Weights of a small image flow-matching model: 155796 training examples.
Rows from block 7 of a small image flow-matching model, named by matrix and row number. Rows with one number within an expert belong to one neuron, the router's apart. Each number is 200 + 30 x the weight over its row's rms, rounded and kept within 0 to 999. All counts start at 0.
Before each expert's rows are labels from the 100 images, of 14848 (inputs lightly noised), where the router gives the expert most weight on average: "top examples" is what is common among them. Only what is clearly more common there than usual is listed. The data: photos of plants, animals and fungi (iNaturalist).
# router: slot weights (model.blocks.7.mlp.router.weight, 8x192, trained with AdamW), inputs 0-63
# gate: expert gate (model.blocks.7.mlp.gate, 4x384x192), inputs 0-63
# up: expert up (model.blocks.7.mlp.up, 4x384x192), inputs 0-63
# down: expert down (model.blocks.7.mlp.down, 4x192x384, transposed), outputs 0-63

# expert 2
top examples: class Aves
router.4,203,266,194,186,190,240,160,176,178,218,187,211,165,255,150,209,180,210,235,196,190,158,155,164,157,204,182,213,192,158,174,213,245,233,186,149,254,183,219,211,196,170,175,247,203,229,155,157,197,249,249,179,204,178,187,216,191,168,221,204,245,235,253,208
router.5,199,242,200,238,145,201,132,203,207,213,161,158,232,217,220,225,201,248,206,261,184,125,176,157,218,154,168,215,186,195,181,189,197,215,188,198,178,160,164,220,174,191,169,177,173,200,239,220,176,221,182,232,221,206,171,220,224,181,152,165,213,181,192,198
gate.0,205,190,231,224,214,191,161,224,189,136,166,195,189,191,180,219,169,262,206,157,211,189,204,195,257,194,220,202,216,218,185,200,146,196,164,225,210,194,193,228,236,207,287,149,228,194,180,205,227,205,276,214,249,175,194,160,253,249,219,173,174,193,173,204
up.0,218,201,204,252,218,152,156,179,204,185,155,208,258,202,229,185,205,236,213,162,185,201,164,181,217,223,231,220,198,187,154,219,179,217,204,246,191,211,164,215,206,269,232,193,215,232,172,225,250,216,269,211,181,184,173,136,276,203,212,180,163,197,188,186
down.0,194,206,256,162,218,170,206,231,162,228,154,218,256,257,226,220,201,180,189,211,219,224,213,173,178,152,212,233,195,203,233,178,210,184,217,245,189,209,228,213,175,239,222,264,195,200,213,203,127,196,155,203,218,204,166,246,194,192,192,177,256,196,189,250
gate.1,212,190,207,196,216,166,237,234,229,160,181,246,205,146,191,173,180,191,213,182,202,183,173,171,232,183,170,192,218,185,137,241,224,191,190,209,219,176,213,206,193,216,192,223,267,205,170,211,147,151,200,161,265,204,201,240,169,215,156,167,180,214,207,230
up.1,163,189,182,139,231,207,176,206,162,237,160,200,171,172,213,231,199,201,226,244,205,202,147,178,250,205,200,189,216,205,185,226,196,158,196,180,204,176,224,161,217,191,269,169,235,202,219,161,200,117,246,145,173,219,179,263,240,144,161,184,232,224,167,173
down.1,191,207,185,215,260,160,211,224,145,182,208,223,161,203,232,222,174,188,175,212,261,212,141,195,261,189,183,210,225,206,195,183,231,206,169,132,210,210,181,169,244,237,213,169,203,180,110,146,163,183,224,167,191,249,205,175,211,184,167,186,240,212,198,230
gate.2,237,179,183,213,201,231,183,213,246,231,173,182,195,164,217,210,199,205,224,184,187,190,180,218,198,189,219,210,168,147,158,233,223,229,201,211,190,166,189,209,210,199,205,202,225,165,223,205,218,212,262,260,189,221,172,222,206,189,147,189,218,163,187,244
up.2,213,163,197,202,175,165,189,206,229,249,228,209,155,146,221,239,186,183,215,200,224,219,168,262,197,201,205,196,166,156,191,246,213,206,190,185,163,156,211,226,234,221,209,159,218,207,207,223,264,221,233,242,168,233,182,218,157,186,207,185,202,162,171,197
down.2,259,211,204,193,158,201,220,242,188,252,196,203,221,238,186,176,167,171,178,230,208,203,150,222,224,197,155,201,268,226,200,165,218,213,189,224,216,205,233,200,203,187,211,179,222,243,222,291,209,208,201,200,138,171,218,173,200,217,160,236,174,267,211,176
gate.3,236,185,193,195,229,220,215,182,208,190,240,200,191,173,222,213,191,193,236,196,210,176,224,276,195,150,176,163,248,205,236,196,159,191,126,225,185,204,198,172,191,215,175,167,217,182,136,204,187,187,157,131,164,186,194,206,221,151,175,221,238,205,206,148
up.3,169,208,163,237,199,220,177,259,198,220,206,173,229,201,179,236,210,176,224,197,236,250,243,159,213,224,182,167,172,210,196,191,270,238,252,207,196,243,236,225,237,208,199,220,166,199,242,161,185,244,223,246,177,191,145,194,217,195,171,203,210,191,154,194
down.3,244,154,153,231,189,159,177,162,178,200,233,196,236,191,168,214,238,230,212,169,193,201,205,200,189,170,228,160,142,156,189,221,187,188,225,218,190,208,211,178,205,184,138,225,200,205,208,230,212,228,202,237,217,214,205,188,223,201,229,191,166,164,197,273

# expert 3
top examples: order Passeriformes
router.6,176,149,204,274,211,239,137,223,153,209,216,196,211,216,177,198,215,197,229,200,210,159,175,198,182,233,202,169,135,214,205,215,192,217,198,194,242,146,220,216,193,241,196,182,201,211,147,176,190,208,215,244,163,178,216,161,188,147,236,150,263,267,175,165
router.7,173,187,248,231,198,195,194,231,171,233,226,173,185,239,146,239,170,207,226,216,192,158,195,209,159,234,209,199,205,241,234,211,218,181,245,191,175,140,184,241,215,172,189,251,210,195,229,156,169,216,227,233,231,240,181,267,188,176,216,213,195,220,246,244
gate.0,192,245,185,208,223,232,225,143,208,245,192,212,244,175,218,214,183,204,143,167,184,200,158,213,244,174,125,244,250,265,187,171,263,204,219,238,226,246,203,194,138,155,152,240,249,241,188,199,185,196,205,211,195,176,217,218,206,228,151,221,179,135,186,211
up.0,171,184,195,235,203,177,213,227,225,171,154,244,207,152,192,239,231,210,191,194,203,235,178,262,221,185,206,156,189,210,194,249,204,215,182,186,175,201,213,193,233,197,214,191,157,239,252,223,162,253,197,163,279,220,174,189,223,190,179,229,190,207,213,187
down.0,235,180,192,209,213,196,276,164,194,205,177,243,235,231,251,190,250,165,154,164,200,190,212,231,210,150,196,184,224,240,256,231,247,182,208,209,190,167,148,195,202,181,180,209,269,229,235,173,204,215,164,213,169,224,197,232,249,219,158,239,148,149,196,268
gate.1,230,277,192,185,162,222,179,205,226,199,202,180,240,153,206,198,163,183,225,243,189,224,192,245,222,204,191,221,150,225,211,213,219,242,163,211,173,212,209,212,212,240,185,195,246,195,210,156,201,195,196,147,227,187,197,235,157,194,234,169,185,222,201,267
up.1,229,203,214,232,152,201,201,177,214,226,248,211,243,235,189,206,163,206,170,214,214,200,228,247,208,172,199,217,218,174,207,240,203,181,201,207,240,176,218,197,212,220,155,197,205,189,185,195,217,188,181,228,214,161,208,249,210,170,229,232,230,205,209,162
down.1,234,154,256,194,163,192,228,183,186,187,234,233,232,239,222,194,172,252,165,217,230,205,204,224,195,211,180,203,207,163,207,226,188,189,191,205,163,171,217,172,216,235,217,201,224,181,185,193,181,218,198,186,157,210,191,267,224,205,224,186,221,198,206,131
gate.2,204,213,194,229,190,213,198,137,199,208,246,168,207,222,200,232,203,229,245,217,218,157,132,198,209,172,227,196,210,141,196,208,202,247,207,203,159,198,211,215,190,164,216,193,225,168,180,263,226,168,220,172,181,247,243,156,233,195,211,218,205,156,202,236
up.2,202,208,240,213,223,162,206,156,164,203,249,142,189,169,236,196,230,191,215,236,240,188,157,192,195,177,213,203,237,165,165,186,212,230,198,212,169,228,237,207,196,123,202,192,203,166,184,285,208,213,266,168,171,219,195,168,180,214,180,178,226,134,204,217
down.2,185,222,192,198,164,169,155,144,214,158,255,145,206,176,236,240,213,160,227,242,202,217,163,183,191,211,227,218,209,171,180,182,205,265,214,206,202,247,215,154,220,160,258,200,244,152,228,225,201,235,232,198,189,175,199,237,220,203,178,160,208,162,211,180
gate.3,185,175,218,219,187,189,195,214,186,212,245,195,224,226,199,194,213,264,177,204,177,226,184,208,166,144,230,202,151,170,206,270,176,177,206,219,184,190,239,275,134,214,138,276,187,203,183,252,217,180,184,204,215,211,232,230,245,187,204,188,224,198,180,189
up.3,211,187,230,217,241,165,247,179,246,230,198,212,225,214,223,223,255,177,201,234,196,134,225,161,231,224,225,226,222,266,172,263,177,195,222,227,186,216,215,194,139,223,228,174,195,206,227,170,229,207,249,182,225,223,208,183,190,204,164,155,225,212,208,192
down.3,231,238,157,214,234,215,214,195,212,233,236,157,223,172,202,213,225,226,210,213,227,229,187,230,164,212,188,219,194,216,140,212,179,167,166,201,133,175,189,241,207,170,223,194,229,150,176,153,247,147,245,198,193,195,186,228,185,177,250,197,189,224,185,241

# expert 0
top examples: phylum Chordata; class Aves; order Charadriiformes
router.0,212,219,227,185,194,229,215,194,247,257,150,199,232,262,216,210,158,188,188,162,191,201,223,218,159,207,210,162,190,161,197,194,240,149,194,239,239,188,172,212,187,182,200,220,221,181,174,187,164,217,173,170,257,201,207,210,214,183,208,202,146,195,253,213
router.1,230,254,226,186,165,232,170,182,191,223,180,213,212,233,166,211,194,203,210,222,162,193,193,176,177,176,157,175,224,211,203,192,203,204,192,246,200,202,180,163,160,217,191,199,193,156,226,198,214,163,193,173,221,228,216,186,222,187,171,186,179,176,268,183
gate.0,170,156,235,236,235,186,209,159,183,237,192,183,169,190,194,175,182,202,197,240,176,196,187,217,227,185,210,187,155,205,231,170,189,141,207,175,171,162,199,223,205,216,200,246,240,135,177,196,209,154,196,202,248,258,152,234,177,197,250,145,258,243,200,170
up.0,204,207,160,177,166,209,220,178,208,212,235,207,203,190,291,213,172,178,162,173,191,183,167,210,164,195,206,181,188,178,196,172,196,194,231,182,189,193,186,193,219,123,143,175,200,206,198,210,210,186,186,244,179,215,248,179,193,173,206,228,198,215,257,210
down.0,190,231,260,215,210,175,177,178,158,236,200,263,173,229,195,240,250,205,196,188,221,221,216,170,166,210,180,217,220,176,203,216,171,169,223,192,139,171,182,199,156,222,219,230,187,183,229,173,173,169,228,211,220,226,138,182,161,219,223,226,177,181,151,204
gate.1,153,172,195,184,171,177,182,152,198,170,210,182,166,216,224,187,181,240,217,259,235,215,183,178,187,203,127,234,203,173,229,190,231,258,177,164,199,154,174,225,205,175,143,203,162,216,223,206,192,179,231,243,144,225,246,202,228,220,191,243,207,200,164,205
up.1,181,186,201,160,150,239,206,211,156,191,223,183,218,207,141,175,194,242,242,200,232,244,221,189,217,181,156,189,155,216,248,201,223,192,187,208,209,195,167,206,243,190,246,134,197,241,191,188,223,174,221,214,203,212,231,223,242,166,169,190,251,236,179,182
down.1,216,211,176,208,149,217,172,206,237,185,145,189,184,219,186,198,301,200,237,193,125,181,199,241,130,123,274,171,232,219,177,186,199,243,218,242,188,222,232,213,210,241,260,212,150,134,222,216,181,220,184,214,249,156,186,195,211,172,176,235,226,233,220,154
gate.2,211,247,176,170,230,178,198,235,219,244,213,199,229,176,191,217,179,201,165,194,220,164,184,240,174,186,190,178,168,252,211,194,240,240,202,250,136,206,168,193,190,234,255,193,186,181,215,204,188,165,227,239,256,150,186,174,127,166,172,194,134,207,199,202
up.2,202,183,204,212,163,176,222,127,162,186,187,191,203,256,176,202,214,156,201,194,259,199,190,178,195,186,229,213,220,214,223,201,202,182,228,161,212,178,173,234,214,170,153,192,194,191,187,167,158,250,188,165,215,217,218,210,199,174,196,204,219,195,188,213
down.2,193,230,197,233,230,184,263,166,217,188,223,208,226,226,176,188,192,242,271,243,264,232,188,209,178,171,184,186,199,221,218,193,227,214,199,185,148,170,191,214,151,189,185,228,204,169,175,173,206,198,181,263,229,166,202,227,152,119,211,185,212,202,207,180
gate.3,193,212,239,218,162,193,178,135,195,218,249,191,201,239,260,210,213,201,200,211,174,160,192,207,147,223,239,173,234,190,210,240,233,190,182,218,276,191,183,168,191,197,207,200,187,192,128,221,206,235,214,206,203,171,205,176,243,197,196,177,205,201,180,162
up.3,186,211,266,200,149,218,148,148,166,253,254,181,221,248,242,215,218,180,176,200,177,160,227,214,175,218,244,188,226,184,202,237,216,206,190,212,221,219,208,191,192,203,191,181,194,138,138,238,149,224,226,208,176,158,207,203,206,203,221,186,222,171,197,201
down.3,196,171,224,201,236,197,162,193,208,232,215,200,221,216,206,200,233,167,165,168,201,194,205,223,235,187,244,143,214,169,259,212,192,205,237,184,172,180,243,172,148,208,169,226,207,180,161,247,191,176,197,231,177,203,183,217,181,225,243,214,202,167,151,214